config.toml
norm = "layernorm_no_bias"
mlp_ratio = 6
head_dim = 64
qk_norm = false
positions = "sincos"
beta1 = 0.95
steps = 16600
weight_decay = 0.05
Rows from block 6, named by matrix and row number. Each number is 128 + 24 x the weight over its row's rms, rounded and kept within 0 to 255. All counts start at 0. Numbers have three digits each. After the name is the row's rms in percent of the matrix's.
# ada: adaLN modulation (shift, scale and gate of each sublayer stacked) (model.blocks.6.ada.weight, 1152x192), inputs 96-191
ada.602 092:147112092092140180124101158137162139105087120122110165151111120128124126187139107114138125128094114199109162118146097107134140154146148143139150142155160127140090112129108123099135114152161125133126211148096164122118167086107144171167150157126133156104125130142109164100138142112159144135
ada.603 130:154173131130099119119095112104155117093114121117135097155128141109067120128151112166083185146143153125131117146135156127120132136133168096133114127159081137125174117157116155139149116131112133098125070102125106144134107133143136110126110108093112119133110151102156115122145088130114147138
ada.604 107:145143134128151145097137148122128092139123101136153102108134124152125180127098093132147136163145095112130119118092112133144169160135143125092125145128158081153123118164144132140151108110135152142210127122143113100144106104199151125130112117138119151077124113108125109130097118109087159096
ada.605 101:132120137110153138112116145097161127147145122115103141090130134116143188124140101135157080132174093166131125116130117174101125148105192144139124123139122129131133132165159139115137129108102139134116079172138151187174120116151111113105114100123102138115122132120117121128133123092167179134
ada.606 133:133102106117145138102156153131165108139076087150136168124134127128165097132141156111128151102147127187071141109129122123112146117149164142141110124144154112145120136138136145124121115152141151150096198135107120126115119123114164077145160165166149152096123119164116138135136107157094118143
ada.607 075:135099091147131119132131125117134201095127144116126070138125118185155120151134109152103090098143115154136121159116138111121105155116172104140078130141145146146120075129142111110144181100125131127081050118153129147142140126127124117067110084153080151127141114156141105115142169134115133123
ada.608 096:109126114146126133131121117144111139135141161112107132126116127137117131129143095099164105118135092160112130119099102093082129128112100162137112139141128138159128096106147124130166100127177151094093150152128183155116142121143121155136148120183113110130115104142109038093099158119160127151
ada.609 127:164136144114129166132160097138195081119118145113113108145118131151113187182106116105121083157133148113169155112125086151115114096108093127163154127106141131150102131139136171162115130160149102111155142140113123089165153137124155130164131145121116145114138126142128137128117135150084176119
ada.610 149:086123130115125135139076168145099120115175103120146178185137139107106098134145116144132154118091156133151112123125151147142146109095096119151088120087113135089143118096089134140124143119102138104147151094127080140125178124113103119157140146102137144189123109113138118127137137133115103143
ada.611 142:132084142114141153129165135183132134156112105146109161081148137073159089176123149101098099098115174132096130135140121126098097121141150116156145114122144123125100097115105108126118126182132097157123157141122119128111135085084138142145172153173141120106113116131101132129112144093172131119
ada.612 112:146117124121123134100157172140151144141120078130109150093163091128128082127122160118146126090120159106158144113115125116086094133113129166129148136110140100152107124111132143137175144149138148131114128145131180184136142081087120119133136170145114147072103137111112146152129168136136082103
ada.613 105:122108109125114136133127160137153147129101138122123187139094143130168155158109155102171130127106083087093141106136119136124118114123142151119135165109119127107120149116113136143096151117145130156085156152092194087125128125150116082125142171132173138160117125140120132083152172120106107161
ada.614 118:175177166157174105099127145108179139101144128163116094110134157162140146135115098124159135172121134154133171152123136100114169110133116114155137120118140114136089098136120138123107119111147151151136157151099149124128150117166137114113121084098075144113158133105129078173145092082089146148
ada.615 068:083151145113134126108124088132058095109131105111150202131119123165137130142168131146127145170156121109124108134109147109118115148115120111118111122137172110114126114097096116154127182110134124157109089124093083148184096093158183084118134142140135097109117107139110156167139124140103153129
ada.616 099:080147123127110126145089115104089109143144106107125114132147092107113120146124107108134090125103107156174112116103156139115117106139109100121117143149114121086129120116057157157133137113080119123149118122136120141129154094152154130158139121138141140146120092118150124118104127142140113132
ada.617 085:103114116171121125100100126154101130163111134117072129158137094118128109150124147140169105091105147145112149157118168126118125135140146163121111132101147128118095115135119109142138138116119051151127132142068105110107175080103116093172109124159124141160146125174138105120149123145145107126
ada.618 117:159147118080113122104154088126098131146167081123114094127103094130110083104123139146107158156125141089116138147142158128115140124173128111117135118126133120088116121148087123090140160140143124137075123124107084130147179116117110062129116100142121154168147136107176155113144089139128125099
ada.619 119:155196135090120101123129117115087117089135109102157078141090131102160160118115123120141096170156101112131102116111147158122120126115078091117068136110083150131135126158096159135161119104103084117080113148107100113146142093184124093118086152123136119151154123108100105113143117133168117115
ada.620 123:105101107157132155154184112154116145156116111143145140110152116100175107129131139125149093112152132145152145091122095185162101151148145153166145126104159097172133118087154123076131126146141124137126147135146115122138098145137103114126168131178129145137132109115126139095124172106094142116
ada.621 122:131139131116116136088104114143114153160149157133151146124098152150133136111103147090134126134155101128140139138108156163105102140183159130167104166186124144141139200139076118143125116111138094158130124141090108127140106076147141119145164134100137136076122126110133112123119167183111124129
ada.622 079:161107141111125086112098151116109150116092172183121150105147119152126107093144117134142111106143139157144132146128141090093134089161121143121184119137147120115127105132161137122105142162106117135149170158157115111108112084064125142154118120170113129156096139136129129078106136128135109124
ada.623 109:126114133171160109093105167100132107126143149107116143121121145056147136159113153135103129134152146084126126148154108116100155128156145136133113105143121103101108115126118153112111104088120137094093112142103110092119136149124177103113156161148127151105093121120143120150121136163096111112
ada.624 100:104140116111128153162150132152138102143093151136048132094132135164134120116103165094098089135127120113110158122135077135137092131136132115126138152130172156189122083125127131128100113157120117130078140131101138095155097125132120139139136083148158066128101097126126135063144157134132173130
ada.625 122:149113140104113100166112122141140104200095089152124131114141166120116132148125146106096128128132118067177106120143150162140152166131148126123129107102131090116129136125089141143131157117087102116137124094119122107126106170103100129136125104114136150151143104116147135120147136129123090108
ada.626 094:173113095107100143120146154184142144154097130137151131146146118110147110136120144104124080116117154140122179114120126092140110107142208144104136133119177110140091127122137145131093079143147128155105150151121132114105102111087142139102160124142128152105101131143158118119131136137132115135
ada.627 103:143141130117147124105146108150138122143122093096094108127115147115086173118134122074139154149181094104156124115074129104089148109122128164118104111153132112135098142146148126122140147118142116123153111110137158145128119107154130111125108161114142156131142137113098143104098100084175095095
ada.628 107:094113094146097104119095118141132124147136125112092092120173151139133119153095130137114103144121150152143150130126153089177105104153190106108137140131120155119133119116092095159112159158115165151174125120152187106144136114131076075120131151105156141135119163104136156133145113121116136160
ada.629 099:115099126160114132128114163142167086114138130134109151141135173189196128120168151116130130122129091135142123126112158121146117138136135118179162156133148123126128175128118140117092129159141137131113122136174137103134141143122117137098167132159136137136148122132123076138169127139117143119
ada.630 107:149111138151146133120127128129078141135093157120089132143107130107099105111139130172173166130138126172125130122106198129104146162156150138128122100136120135129124125141097093113182163110122085121081110139117175146125118117109104100116123072167095173141145159134152105118179112083118142079
ada.631 092:102092139160096128123087151095138173108144120120166134167177147149084102132129162114098132119112093163094106142114117093156113113140148130117133122139133098133118112139098121126147120170099119126077151125137129135129132111078098171117107147109126126166117135101135090103145129107142100119