config.yaml
cond_dim: 192
width: 192
adamw_lr_other_params: 0.0014
steps: 16600
Rows from block 11 of a small image diffusion model, named by matrix and row number. Rows with one number belong to one neuron. Each number is 128 + 24 x the weight over its row's rms, rounded and kept within 0 to 255. All counts start at 0. Numbers have three digits each. After the name is the row's rms in percent of the matrix's.
After each neuron's rows are labels from the 100 images, of 14976 (inputs lightly noised), where the neuron reaches its highest value: "colour at peak" is the nearest of a few named colours to the mean colour under the peak. Only what is clearly more common there than usual is listed. The data: crops of objects in photos (Visual Genome).
# fc1: MLP up (model.blocks.11.mlp.fc1.weight, 1152x192), inputs 0-95
# fc2: MLP down (model.blocks.11.mlp.fc2.weight, 192x1152, transposed), outputs 0-95

fc1.94 048:122105111134148139078107151107129115123112097106136141127126110120123107130117108108117111124136090121121095096148104119094150111116093112097078094095164113119075135129146141095134128123135096127159157115159124114134136161173121110104119187106113090129130134114137132125111121119162110130
fc2.94 094:140097118125125138155139108122150158140111146089130164132138114065116119136126090121123146128103155160136128152120123103195125128141129141128159069121092176107173105136141140169128164125117143144123169112045148141118146179104154126124111115101150130119113140142122146131152123122117104116
colour at peak: blue; black

fc1.388 045:098166088122136123144127126158158117080107112133125138080133115112142088141127141180080131149150131124112129084094099108123102119151087152056143149132104142130103155173143149161133124127127132093122133132137111109123142122118132114098114126146119141079089121091157097126090121114148128101
fc2.388 056:137148164152091149140094102110097160143098103126119135096118104124157135113149116150166125079113122113108117141131130135122133145116109146174125102113127102125107082136170084102143162163139130148131131126077165144089100149133134110179122155126148112142103170165114152144174120162145162142
colour at peak: red

fc1.292 065:042122130132124131099184165120126132147141150129149126143121148140134132153132111144165129114130121144135170146144120132108138124160142129154118129132210105146088121104107146116126138147120094130134155135143142179136103162135129126142148126118157122123162122104145137133157149142142148132
fc2.292 053:107125206144139138123142137156126134126132120123141141117115143125126123114111112161117136145113142147118124082108133117144129142133058120131112092114126153092041093134137140140135137124132134114124115125127148142122164129134124134132126115092125147156142143147122133128151141132114116114
colour at peak: grey

fc1.706 060:022122122133104126102160100129142140131116139147146100139120120121120120139121141134117131131127135116104107163108142119152135116141090177137140126113131104121145124135143131103098125120133128143091136104163111148136147115141113121144133128110136127135142120106129137127149125148096138134
fc2.706 072:080114087159114162146153093112168145128111133088120166127117123114149122140139114118137107109134138173142144124130143116147140100135048144137140146121166183135175137117126130106138123138145130139128142121188118122132102131143133128117103139157128115133069150124150126120130109110142085134
colour at peak: red

fc1.114 054:140123089102136140134102089144121144123095111109133134137134124130128134112113114155093107084126131178116127145120120140119116091156090134111128132149176160100140107115123056134140160122113138134101132101112136140113095099094095110106114119107130127146129105105099119122129106119129122149
fc2.114 058:128123113101122161098130149130134097130135141138117126131108099130072131136130149124126145139131119098135127115114135153116110098102184140118132145158090091093091117137112171142152089120127129126142147147133118154150155135117162121123125151124126117085147074143124127115121138158107148155
colour at peak: black

fc1.190 037:154154195164118164160155135110145138175121158141102147098163129130139140135124150116168156134141140154124090143165148135128134119149113104128156105098103145105156140107136149145131165139147140134150170107150154137130129141110125158149098153147156129130157120156151149148135138131146136087
fc2.190 037:154131061100105105158110112128161100104114160104151134104129118136113125123149107104115138146147146119121152120140136146125112138116093133143146160190118152122148142145140169116121114111118099114132121122130083147125076147117132120117102130125162139126123141101132124109095125108111132177
colour at peak: pink

fc1.152 064:204156140125146135103138153140135127141155152143140150152168146125135146139148140136148158165154135149130139154156133133140133116102072116126120150155165132162123158135131142132155127135155132125153134133150130090115146168158132140124122139112143142165130161135147145142131158085164114105
fc2.152 104:244094130159160154119131096111117134120128170105133167101161131118126138114133081148128143147133144163121122171122139109178119103115116131153158094129113080149149120158128110126115073134151146118128189124108117099118078150126126137137120157118136101111108120130119104102119127083116149153
colour at peak: black

fc1.443 054:163131110070150101111104120122164101132150106123120088127157141053136117113109124108148145100140151114126140089121119137119122146118116133088129154147164113146191134140120119154152139146094144142109117122126160129143172121097163157136139138129103118130088154115138110068140133121177087128
fc2.443 071:190096156131157101144105130090073117097178123155119143098129195149119131103143113121125139134128124139132139162111147102125124155130147120121119110116115136111103162126110106156109104152125146135122102102111083116153196114089147131152103099148131126126165076132085130146134118129160138129
colour at peak: black

fc1.376 082:085141086108134110167163087132117126082156139149146144142129122118123116170123110185112152152125107114089124133130114141118144121135125135130147114139109126136155114144119123145152147142117125088111125102138114119127099166089121111142192121143146113140089133129161070168114125128151124151
fc2.376 048:210126125185106122089137074113139159139098138122111129151136110068174102090116140153136148127123114131112140115134141112133106085127118150133086152131104121168166114145141117089113137114132137109122161107111159122134111142124138147121127128112136140104045103121113143144130155129149091121
colour at peak: blue; purple

fc1.737 074:119153109124101158131130117133113139104103148129127145111111120162122133077125157128111127062119126105148132228113119091159140123240109110144145138113143168094134128113134103093127152128134122133170124129040110117108107121131141146145121114166127121124099117129131098111120113128134128165
fc2.737 062:118165119137107095109137130124116122132113130112131109122133141132127131142149158133145141078144142081120154245141134108117091166172160134136114172168070208139094117136148124101124161138136130143104161143177127121146152121134124114123127139131141137156132144105128138123143132125155137090
colour at peak: brown

fc1.390 064:030114162124138140103180134146145153114147152126168149123135144178151133135143119117120135144147130138145142165148133137110154125168104149163059105110140141155118125140131160159094146146144145125110151107100144178144127151125106148129155162131139151129152118130125169132126129159145128142
fc2.390 056:111143130145114088153115109109122129133113088150134094136139107155146136142164136074125133100132110091136153056167127134095116120154102145141116170121139155180145148098126087080105128144121131140110136146100113117130135101119119104117125126157145110132081084116146118144094124128136128156
colour at peak: blue

fc1.672 168:127093118114134093106131133129094134120104165147146142097166090152114119123143146147098115136119130137145133114131158099192094136152120076147174124103136106128134173167108112135101069160157122175150097149142121140130127144114172139122100125125128084143125150069154084144094112152085120120
fc2.672 131:128152131128142076155132117117090128120149171105148125152110099139145122122134106124098138120139127133148126094126094101181101141096129175146191103112170144154159159096137154124113176161107129176158148137128123118131116124158085146125148121139126083152132147073152088115096113093094120121
colour at peak: grey

fc1.484 049:155141092068135155122144094093125076099170148094107104116158118078088125127116154154131133135153116123113089112139096105150124108117109103108109143146108094137116121120120130171165122156098127092145117125118136120096100128120122131139147105135151101153023119129118122116120125088141123113
fc2.484 062:207131134083095144144128139118088128124158158156094111092111138157094134148108138143105122117119124104117119133100163115130107164111118128121113063108116136117122104144115174135161114139123095106079122109077120101143157126127136123122104124097108129119183145127095103132138138136116159137
colour at peak: purple

fc1.404 043:051068164119132093103139128160148118141147163144138100139111122135132143124130152139122150100136147111166143114141114124146123129123138136147130169171165110154176105122136154126121108148099161140144113161135091130121090155116114123136182111119121162105116161175134163136165131136131132135
fc2.404 049:109080121114175180129102112116111169142124134141112153158108119118107117115095133124146124056099121127109126120144102120154130140144105127165120133121130122137137130126147119137132117115126139127152142150151182119158173113150131162164155112112174111163085118104092148118130118063125105103
colour at peak: brown

fc1.648 044:132131161064088136123134121101125126139130116111087139100133152124099097103105108113133094117115144102160087157123087103118150095111122079123077122107121125124118115141117135131116163104109098129117126145126104130167069142150112129083129099133119133102086133122112113105124106104135121139
fc2.648 060:192130149108157110131124147130073120120146128104134140129133149121099115125156094104121164150170129130167085149139119122131108149115074123118112097104118156137108120126108122141121147115133129129124112170081140124115187100128149144103164125112128091179115130139138109082092095095088103110
colour at peak: blue

fc1.370 053:111116120160134139137116157167144172167132148138106138132122142157126126123119139113143136115133144113110138085146148141135137148142086136145127169136155110138121140117129120083116126123157139173142125127120119123116140146137128158131128122142148117105151142131124151125149149148137146145
fc2.370 077:114085076089129124112075136108113150117169136144114136127137099134135146105125130131122131168126139130116129178137131115135153129145000135140119146132140095156201145107112155150141145130121136144124112125123112119112172142136111129137128134128124128094147101121132139148140118138148152119
colour at peak: grey

fc1.12 037:215113133151130120138131092127164105115127149124126135113117122138097109121137154151130142130128143090134120133121124088157152134110153112125176118110123108109136126109145132140147126135122155127138111122155097145152149107131104117145124155177111138119129134154107127131144094188142142154
fc2.12 042:084120115104133112129154130123100125129142124114107156127101143136147126114107159180110141119135133131147140136097130131121137113123042149143118129145128122123119122140124095118117090143148118120138114129146117135084107105136116119119134171124098125122129126124128135130131113215115147077
colour at peak: orange

fc1.476 041:157104197176137149131159135131144130168162147134126143130114127146102132104116147131127099148112143121108152144180127126162146129126143157172145099116152146117120129091133124128144155146121135144130140136164160141123116134159140133160138124144169123114131137105135164139167123182120161131
fc2.476 043:109127104136129133137180128134151145120176155145146127133085162129157110121126146150139069143120122143124129117129121129133100131121086123110132134165132096127099129108113132122115135110132135124172145128139095116089124150155119159141138081141132165148125140143115140155119147151127127124
colour at peak: yellow

fc1.766 057:117161090104147134122137097136102151123113122112111113135111143135137145121101132121147132115152137148124124180131135093127150136167093146137111180145136136126132128154101090135130171133174136136136159111060114142141116116145130127129122121122143155131143091132079153142080165086196121132
fc2.766 067:120139108103152134179064093126126155146151128129095151170107100080100110149115115157110137119147108178113122084106129124122152077152196125120118107112118095156184142150119093126141149100139136126129161120109127189107120117119127129144117127125075102137112119140133091146137120092092113132
colour at peak: black

fc1.126 070:161157115160143157150127147181137146162133199143107151163153105181119108105146140137131193143131152117147130159168127133148158153138128142137182120125111165132155185145131132158137122126118160136137157130127113107108180132119158143172162113154163137150132152130151125186126164135159127128
fc2.126 045:118147116138108114088099125117142146120084143143111111136159104126147133198136120078133146098136102114110120090097120123135120106175165105117184157168033118147115126099127109133116112126138138143111124098156125138112122137116155110137107122154114143099096149106132112118137117126118101145
colour at peak: black

fc1.104 041:146130096158149127153085146109123121137131164126103133131117128126150114105114137124145114112170122107142131098128150129130093117151106124137119167147135116146138109100122092113124176133145143130116136139115100123121173134119131129140104182142109095105138122189145143121075126104113128137
fc2.104 056:119126119117117120139107124110122129131135143113110148126121134129091167179129131127139126118123112109145137143079103124110146126132141098124129093097107137151184106099156127101124125119105120111142167119121109134148094114130109122156107163133139160123094171080128101110151164078168134159
colour at peak: green

fc1.118 051:113121089147106067142102102090102143064149150098116107145157137141128121150141094118115117148108140146131154160098110089126114119056089123133122135166134104153130099082125133172148146110107110110121118140156145099122130113110116112125130125124118145146158121088153106112173125151098132113
fc2.118 100:088114174146166124131093108141132145127125124136126116133133132115106159113129164114137095131134144111132110161106113167121131091082072133087138126099113028158117111116150146119116103107122118085103041142147109174132116132157123131148128110160147119111140100130133111138088141166121131179
colour at peak: white; pink

fc1.127 050:138148107064130102136149081082133151099174108137133168129144128112097137167133141169112108070110126133124152154145098126127131117152149110123101099107109154127135122092125135155156172128144137097103100118116143128097074092150083102111133089130110096147085112134143127132119130109111107106
fc2.127 052:198143146118151112114141125100119143131153157115098141122148141118118098089133129161162130058112116106154108116120137139118148132137121140104114112128129189115113097116130119113141153151124097105138140105115135139154178100176086109129106119098156149111135161157151067102116133121123102127
colour at peak: purple

fc1.240 075:119135069118107094123132114128090089125131132114117120085118135108150115136125135110117127166129167141105086073108142112125147125093106145102088163145162090189098095123131144137138093122127133139125107094128150104116139146133126112124107116111121133071128094116068147115097140091130143118
fc2.240 076:107131228137132091100134114128078125123100131136120113135130134112081127132132116139143127086146155109126139170083130106138162144143138124136098044079174191194062113118128072110121142152110130137148155118106145140112153138136146114130118121111144161100117122138134157125118136143127164137
colour at peak: grey

fc1.396 060:119146255178139126171138138110107120132129145121118122144095155131136124115125116134133116114103123111134150229125119133127146123114063097141130075129099130122242121100117111118135103125110113121139117125151130098128123119104109112129126125121151120108134125119133150119149114143156133124
fc2.396 091:151076000095107121144093104084100141123140098141112138140139125134124127130121119137124128133127109135121131118116133135119131115114099123122138163140157171194255173095100116149123103132141118118129123129146128119120108125112136130129110120133126116103119151117121119134109124132138112128
colour at peak: white

fc1.485 043:184142148139116105116120152126112146101145124168120106130099112114122133151128128138116112171154117147141138132113158113133107137134132086109118105104095133083124131129132136147123135135121144137103131113141124108103120146122125086093163152134129098112076097118143148147106139110160121170
fc2.485 073:185162172089142147093110161144135129152158101132136136149172105121135127137099152130109127137116115138145167152123152146149128176169077144143124086101160130130106127148129173157138134101149155153137165142077148114148153135090145129083123139083124128152147122129137144101150125144123144139
colour at peak: black

fc1.486 050:246092114155116143120139127164104118121112113110142117087123118110150107095114138123136133134134118106126114145126152121131125119118100145130101109121127124137137121109095118110100120118155131142126116111083128148149162156102105133152146160140101142115177133128084155139109139126125142118
fc2.486 068:090096090108116154167105069142169172107117116133109150128116105114143131138112161112106099121142103144112130123126148093123130103127114195125115116148122108183180140106122127080128120124133122137108141142153099141119099123118119121098109159144126111102115136126113150132093127155119099158
colour at peak: black

fc1.679 037:135137090128149160153139135114088126117106083110122145140120115107141141128172132167097117112108114129117132104128148111098169164136086126134068100098160137101112156177109152136123116145165135137147127161107099126153177194158122154133098096142165127121178132127119164134133127128172156089
fc2.679 046:100128112084090146137132082161113141121138123161134113180136115147157123112097140146117119139122116102120128169160139131151123164098099158116144097113120161171155150140141144100163132097141111107129169104101124154114110160162135129119145088117122140128142088111104109115082108169128117148
colour at peak: cyan; green

fc1.106 048:073174091137164133104115120134180121103128100130123149150140106106111151150106122145090140101122129125170155119125096122132122126120156119098151090141191154097106122151150121148143143125115119119106123129203144124086153114111128107115125160158131143094132158137173143150127118136096109169
fc2.106 051:094145164123113109138117126151118109110123104148150111118142139138170126125125154133140133074127107112148142132151103105141115155136115117118124153124165083149134123138114127109117103134111129149145125133133125108179107130110143147094123143092119135183127124121134118147145160134143122150
colour at peak: brown

fc1.454 047:159134140131134125119075141133136168114142132135164131134130123146139123118139126157149103125127145137135135159093129114142139161106105130129123084119051119114151071127156136093119132115155124123157171139119100129135142118129093091102099135118099106161143110167072137145098086133127131162
fc2.454 055:064147085112115156164124119154114129114135109145117123146135114143123131145108145152128124162122132119121118132104138141120107095124072144117092169149129156124113137093086162118105154113121143132098126150142131164110080149146131154144128124092189166105095141110176109159157127137115133099
colour at peak: yellow; orange

fc1.644 030:150114102153124124096119128121147144143128128136076142155135138151149120132125143132153148106114139135108139094133149122126100135172153126100141194195173160076119142130142140134149128149123104140123164148159137156093100142127134128121134142131140172143163168115144154135138174130168134195
fc2.644 038:149127157142132115121105121153079098118138138126180107095112116132124149095118142149149125066114143112124140140133137132129140134092073123122118079059162112142171119160130146108104109109127107156110128145170089099144137106116133101136131125080144120116133119125128129133129103115113121069
colour at peak: grey

fc1.564 067:218113138128111157125141141084131097131169190143123152148147146121134129129147108146177157132137133154134123131161131134158144128144121106115103154130120146166153114097129147148156155148130139108138120124125144145147122133133159170153147139135123144134127102142162140146122134129163155144
fc2.564 055:222120169124162084137165157123157093141098153098119153139119140144120119131106095138121118126120145165119135121116120131131140118107143100149175059124096154076074087148142150175124104094157141133089135099078155129122171148170131138171126125103128132098177120130128127114155124057115134113
colour at peak: blue; cyan

fc1.600 106:136169132097123153118140129137135128099120137138110127147144156199118157164131172121121139078121153101154143129122132145160110136183111100114109113113147196099145121117133084076117163139121124097117174138180143181119125144099144140143137104147136107101124097139131107130120115116116136168
fc2.600 120:121113000099117124132106146119109125147136106141116129138100138132123152112143152118123113115140133129110120155136127152104093133102095111118101226209067096138210133109134118078125141127120101129116102130127147141117111138141121125127131129144142142096125112133140139155142129103144140117
colour at peak: brown

fc1.32 067:135155127113124107087159133112128114121136155158127129135082149126121139087128136126162140167117124104115123206120119121124137115109100125119145148166148117147145131117137150125151102145140126129119179127104121090138141129138147140113127115149138112223146175137116134115136138113137086089
fc2.32 058:132145121108133160070093107129125115109133131141125099120073146128123137175136124108090129159141136102145154222128110119139122102100103118135124171165101123103129130117110134121120098114119122121136115169184141101126114129121119134128130142140129135041123076126128119116125135111130144212
colour at peak: brown

fc1.625 068:176129134134126164158129110112131152129141158110120157152137162151157138100143150116157139115115129149137149170135162116140157124195055130136108126166153151149197138120137139134156145143129139135135124150124135119137123139128134141129148119136163144138107141125163140133148152142154180167
fc2.625 128:222106063124115101151134146141144146135142113106131162129099135129152134139107098114128138103111133120127145173143117099160154138199132136116134138134112101110205140109128158162122144134127137136119150094094119139114158136123147133124107120150141153106136130132110126109153108115154115125
colour at peak: cyan; white

fc1.68 052:117100136118078140120142129114111105085093111158139121131129106138120118107094082114094133118122086117070096205126088096123101087188097133146104122081120139097079120137128128129145103115114121129059147149140156132136090113091142143086136150106153107126109165135157141118115130148140095126
fc2.68 083:146149210145135160105199174155177099135133155138134087113115137130131130131124130132157103152115131133111120133119110129114135103137159128126189133158088094076000087167146121161110130111136158130094097103138148140125151126073113156134112117138140136133146147143118152117137165113136129155
colour at peak: pink

fc1.347 046:103067136134130104124105134118134145103138145120117117130155109105098147176096105119116100172143125117104133198123087148130054128112119095142131110073096136083116101119129145151120103097101101128101102176116105086119074139167105099115122123138099125115120112131133088077136093167118109120
fc2.347 061:128121154138132140123173151155175110147148115118131144153183160172110139054137096118143125155153130127156153134133092150149161161109132129165104138133132140145087103124128152131129130133132117131197146106138130095111171146194141154141110148149143102105156095100105156101103120172136158144
colour at peak: pink

fc1.580 060:168161092121148110081112126143125154096140156172130134118103166130121117145132131154131172146198122136142158198134133128113155110151118107144126115142180150149120118143099139138089158141161142124078150070058168156162134117090131134114107136127092114174143166124157126099103115153097140128
fc2.580 074:131107139136131158149133157179112093130108110108141141114099094109115130120114144134092125134110132133106122206118119172122125093148174134131108095132110148070122104124156155120120123127122149109200109141150127163134143106137141142118138139121107159102153129133139114125129127137094059146
colour at peak: cyan

fc1.213 053:000080121134092099182103128102118105110147162112102090115134143127107124134108111128114131126129138109101128172122107134102100117127049101118115101150137090111126089091104134131121122109097107117091111142124116112113125132121106119123135129117112109112138126123135116119139138146112151120
fc2.213 109:000131073097149138151125083114120146129135111138123121115142107116148115128116121128154126122104108158143113146139119103122151089126084127133094115128126064198185150121122127127131133107104140148114122113143120132144113111109140119147115138142119130143137103114139133135161120112125110134
colour at peak: white

fc1.284 046:155128082143134070150127152094102150111161156135104134140082137103140103148151128113143092135130122140137140177138096116126153125093144114115162154164128115144116129108118125107128131111129095123185058108108116124092153115130115120131131092116124128084143174126135114096148106118154113128
fc2.284 061:096126096119104161173139121115131103118147153129134125127077155137138100085137178121138126133122120146111102156131151124125121114095094131134085149120120100133211145163176169138125132091155137104097114147137113065145144121167118126152099112148144143125140105154134106148103128127167130153
colour at peak: orange

fc1.603 076:138163154098145145129154144128165123119112137145121130129118107163085159114107126123109147053147142088128128125147105162158152119153123131115139102129176198057109142128134079070146162125121137109142163127126125167108123139103141133137121141132138083086118118124128132150119147117155088167
fc2.603 076:130114184165125133150147141145145143131115128111127141099128120130134153143116163124130125089103128161155154096143138144172129116127078153131156078086175120079101113135124160122124139121128143131134077147104134121121139101115099143089109105088154132133101144142128131118109143150160053156
colour at peak: brown

fc1.539 042:154159193133129166142158144156140113150137080122129103149134105105129139147117149122138141175147150115133105145137154172140160123108100141145130102129138148158039109142132120114124099146155163128148141113144093130098138122168140135147170133131130138097131120127115106110131082090098140131
fc2.539 056:122180162141106119100161173144137110167127118122114123142172122148109145141136147127141155134125145103111101129133139157126099137140115138134116150178102155081073145139144119126138161139116136122109134157114141163162156098091155104128173112191117148157135120172134153134135124124147133144
colour at peak: brown; black

fc1.543 080:126142122120193120160113097101166136158150142140133126099132160118089117129115105121115083112126128073151171131153124126111165119118117120090141101051131115163132132111137130131088157094134128146144117080118109166165139115112147173122132139143116106121118110114152112096120107148162114168
fc2.543 090:163153154126061127098113098102147114153110135104133133146113149102129126147119171118133165096130114153132160168148119132123138155148123129109158092154107126131128120142158114139095112080107139131126162110099109084193141163119128145130115114126131118135148073117159115144140119105152146145
colour at peak: blue

fc1.374 052:185116157154137116169142090125110121129116158135179132135130117136164091156122142168105127130149138123124116154128149178112163118154113189133122113144102153135197175136141128125145143115120163148154127114092096145141120128108133113180179132104129133136106110099139127141141118165145134121
fc2.374 055:110113140137153116090128156128113079133106138100104152142114149144143177102144100112129114102155114095118145094123144108146110142047148125164154111119141105094119101148102102110127121160126106129042124164149112124113139133136157118116156173090127104121123144129129136120107153157114170140
colour at peak: white; pink

fc1.236 076:160102094113148108135164080108137111107197166138121137103123122069104142129124121161141131134141090139124158094159127128115118109131121141117123047145136123131135107102118140168111149136114125098111097086135112150124118129125125149156170134133132114123049112110188089147128140152156121147
fc2.236 078:176124110171156146180107092132145145113165089130124104105134138099162106120150118186101137131134130152149131141134147125131155101117133184130123109117137116174172137117127100069134125132119118150144117143135118125109085145144111109107135138151133154132049134117143155157128115147110105133
colour at peak: blue

fc1.186 039:174152120112107109133163100111126154149134109127104153134102191099177135085108141153145149095139098155138142102149086120127118125138089135144107094143198130155128112117107134136129113119112131137139139127137124149145095154097142165143128154119147154154114160110150110123096103097179135092
fc2.186 057:175187166102110166084131159123125108160139135111166107127118131141113135149097101145140167107093109113104104149096125133124144137112121134129113129162108137130050113143112136133122109095129100151102137115072118128151107117134125138153111159081130123145172119113127150110157138087142116145
colour at peak: cyan; white

fc1.232 045:096080050121119137129090105131104110137118135094112108106148070128125121135100084116112136123100121168092086083130105139125121108111088148122109166136095166120117133135152127131182137115109119158138133141071096090123148122110122102117135110142151142102101100132093122167144140157151107122
fc2.232 046:087149187119127091118145158122106125079109143136135108131136124138149108096107107143120111163126157135118148108108111107132121106159150131107171092070183158128089107133148109149093133129118140110079094085114127127111114158188128155159153147089115147148124107103134108135132122160113136125
colour at peak: pink

fc1.163 046:123151167090124084112161107119178137100135150140121118111150127101134152101110161138136143149077117102147139163120141111132111115108148133102134066142138125118111146131141121109118117102107175152138107137172164136144088112141128157146157145126114121093122089133204113151134142153127123150
fc2.163 048:129155087123137128159120123118126105093133118140112142135111125112119090157152152139096131164127126117107124113124123147116109121144124123132114144128149132147174136138101123097159116135151104134174135152126105134085154086124106099116116145165134115168111103100106112152121129149115105124
colour at peak: red

fc1.369 035:123066149112113140156105148108142099083146146123124137106087115148125121150163127159117175135142138130134123134132110133130124133158134124152155142154148126138120114108093120138166113140138144073155102155134127145145099092087142135158152142176141159095114139158174089122101120136113149139
fc2.369 052:145079099138146090139108120111115141115163135140088118142068101102104065091138109137129157153159094086100088129108121120103124098106145126123107120111106081144215150119107116116167120147096129129141121135109125120137127127106114142109117160132119154134134124123149139136161130117152147138
colour at peak: white

fc1.508 047:168115139127123140116127129153156106165114149127131121121151128145115142092147164114140108125178097119144120139147151140138122138148080117143125120139133181114133108130116117134097150125145173116113121145095096137141097113114129130109104145106091093168133190132115126126125109146109097099
fc2.508 053:116121129130137097137123115104131141124094123121118156118157129091128144145173120093151125095165154066113094100142149149096125092143158143127118112111140159107171152114140136151122163133099119114103123154129137120173134111142117115134161137171148114137127102122114146147125123117135140115
colour at peak: black

fc1.634 045:199123182169126153114116117137139147103117102113151138118163148116148133102131151125105129129126144138148152136113136131111117127137121121122119111083168138122110086106098112117133158125160131119132147116107150142149131123121140109128120141148107137094177108114109128148133118129132155148
fc2.634 054:070089043097127145127119118112142125120102106149123128117155113119131119161113128126140122152131109140108112120109118146109152105122076134149114206190101091147166149093130126122143102145129108118140099127156120113113117150123123147143124151155117109154089120133141118167113121147136148129
colour at peak: yellow; pink

fc1.742 037:142133127171169137146115166129113167108105112092111137095123173117147175181148127084122142109123110141109121143130144132116138148145155139168123164163169107115135147142119142124130127164137138120157137112167162117088180185134126105152126169132133119184174127103157155131107154144140144147
fc2.742 042:123138128137133106124099113142116136122067113146130112132126096106145120054116120099135171132091134121138117130125118143132117151139099104093159120134125127134163116142145095107111136128095125129080148136164071122169097158095150120141118130124131137059097089140116100126182107127140119145
colour at peak: green; cyan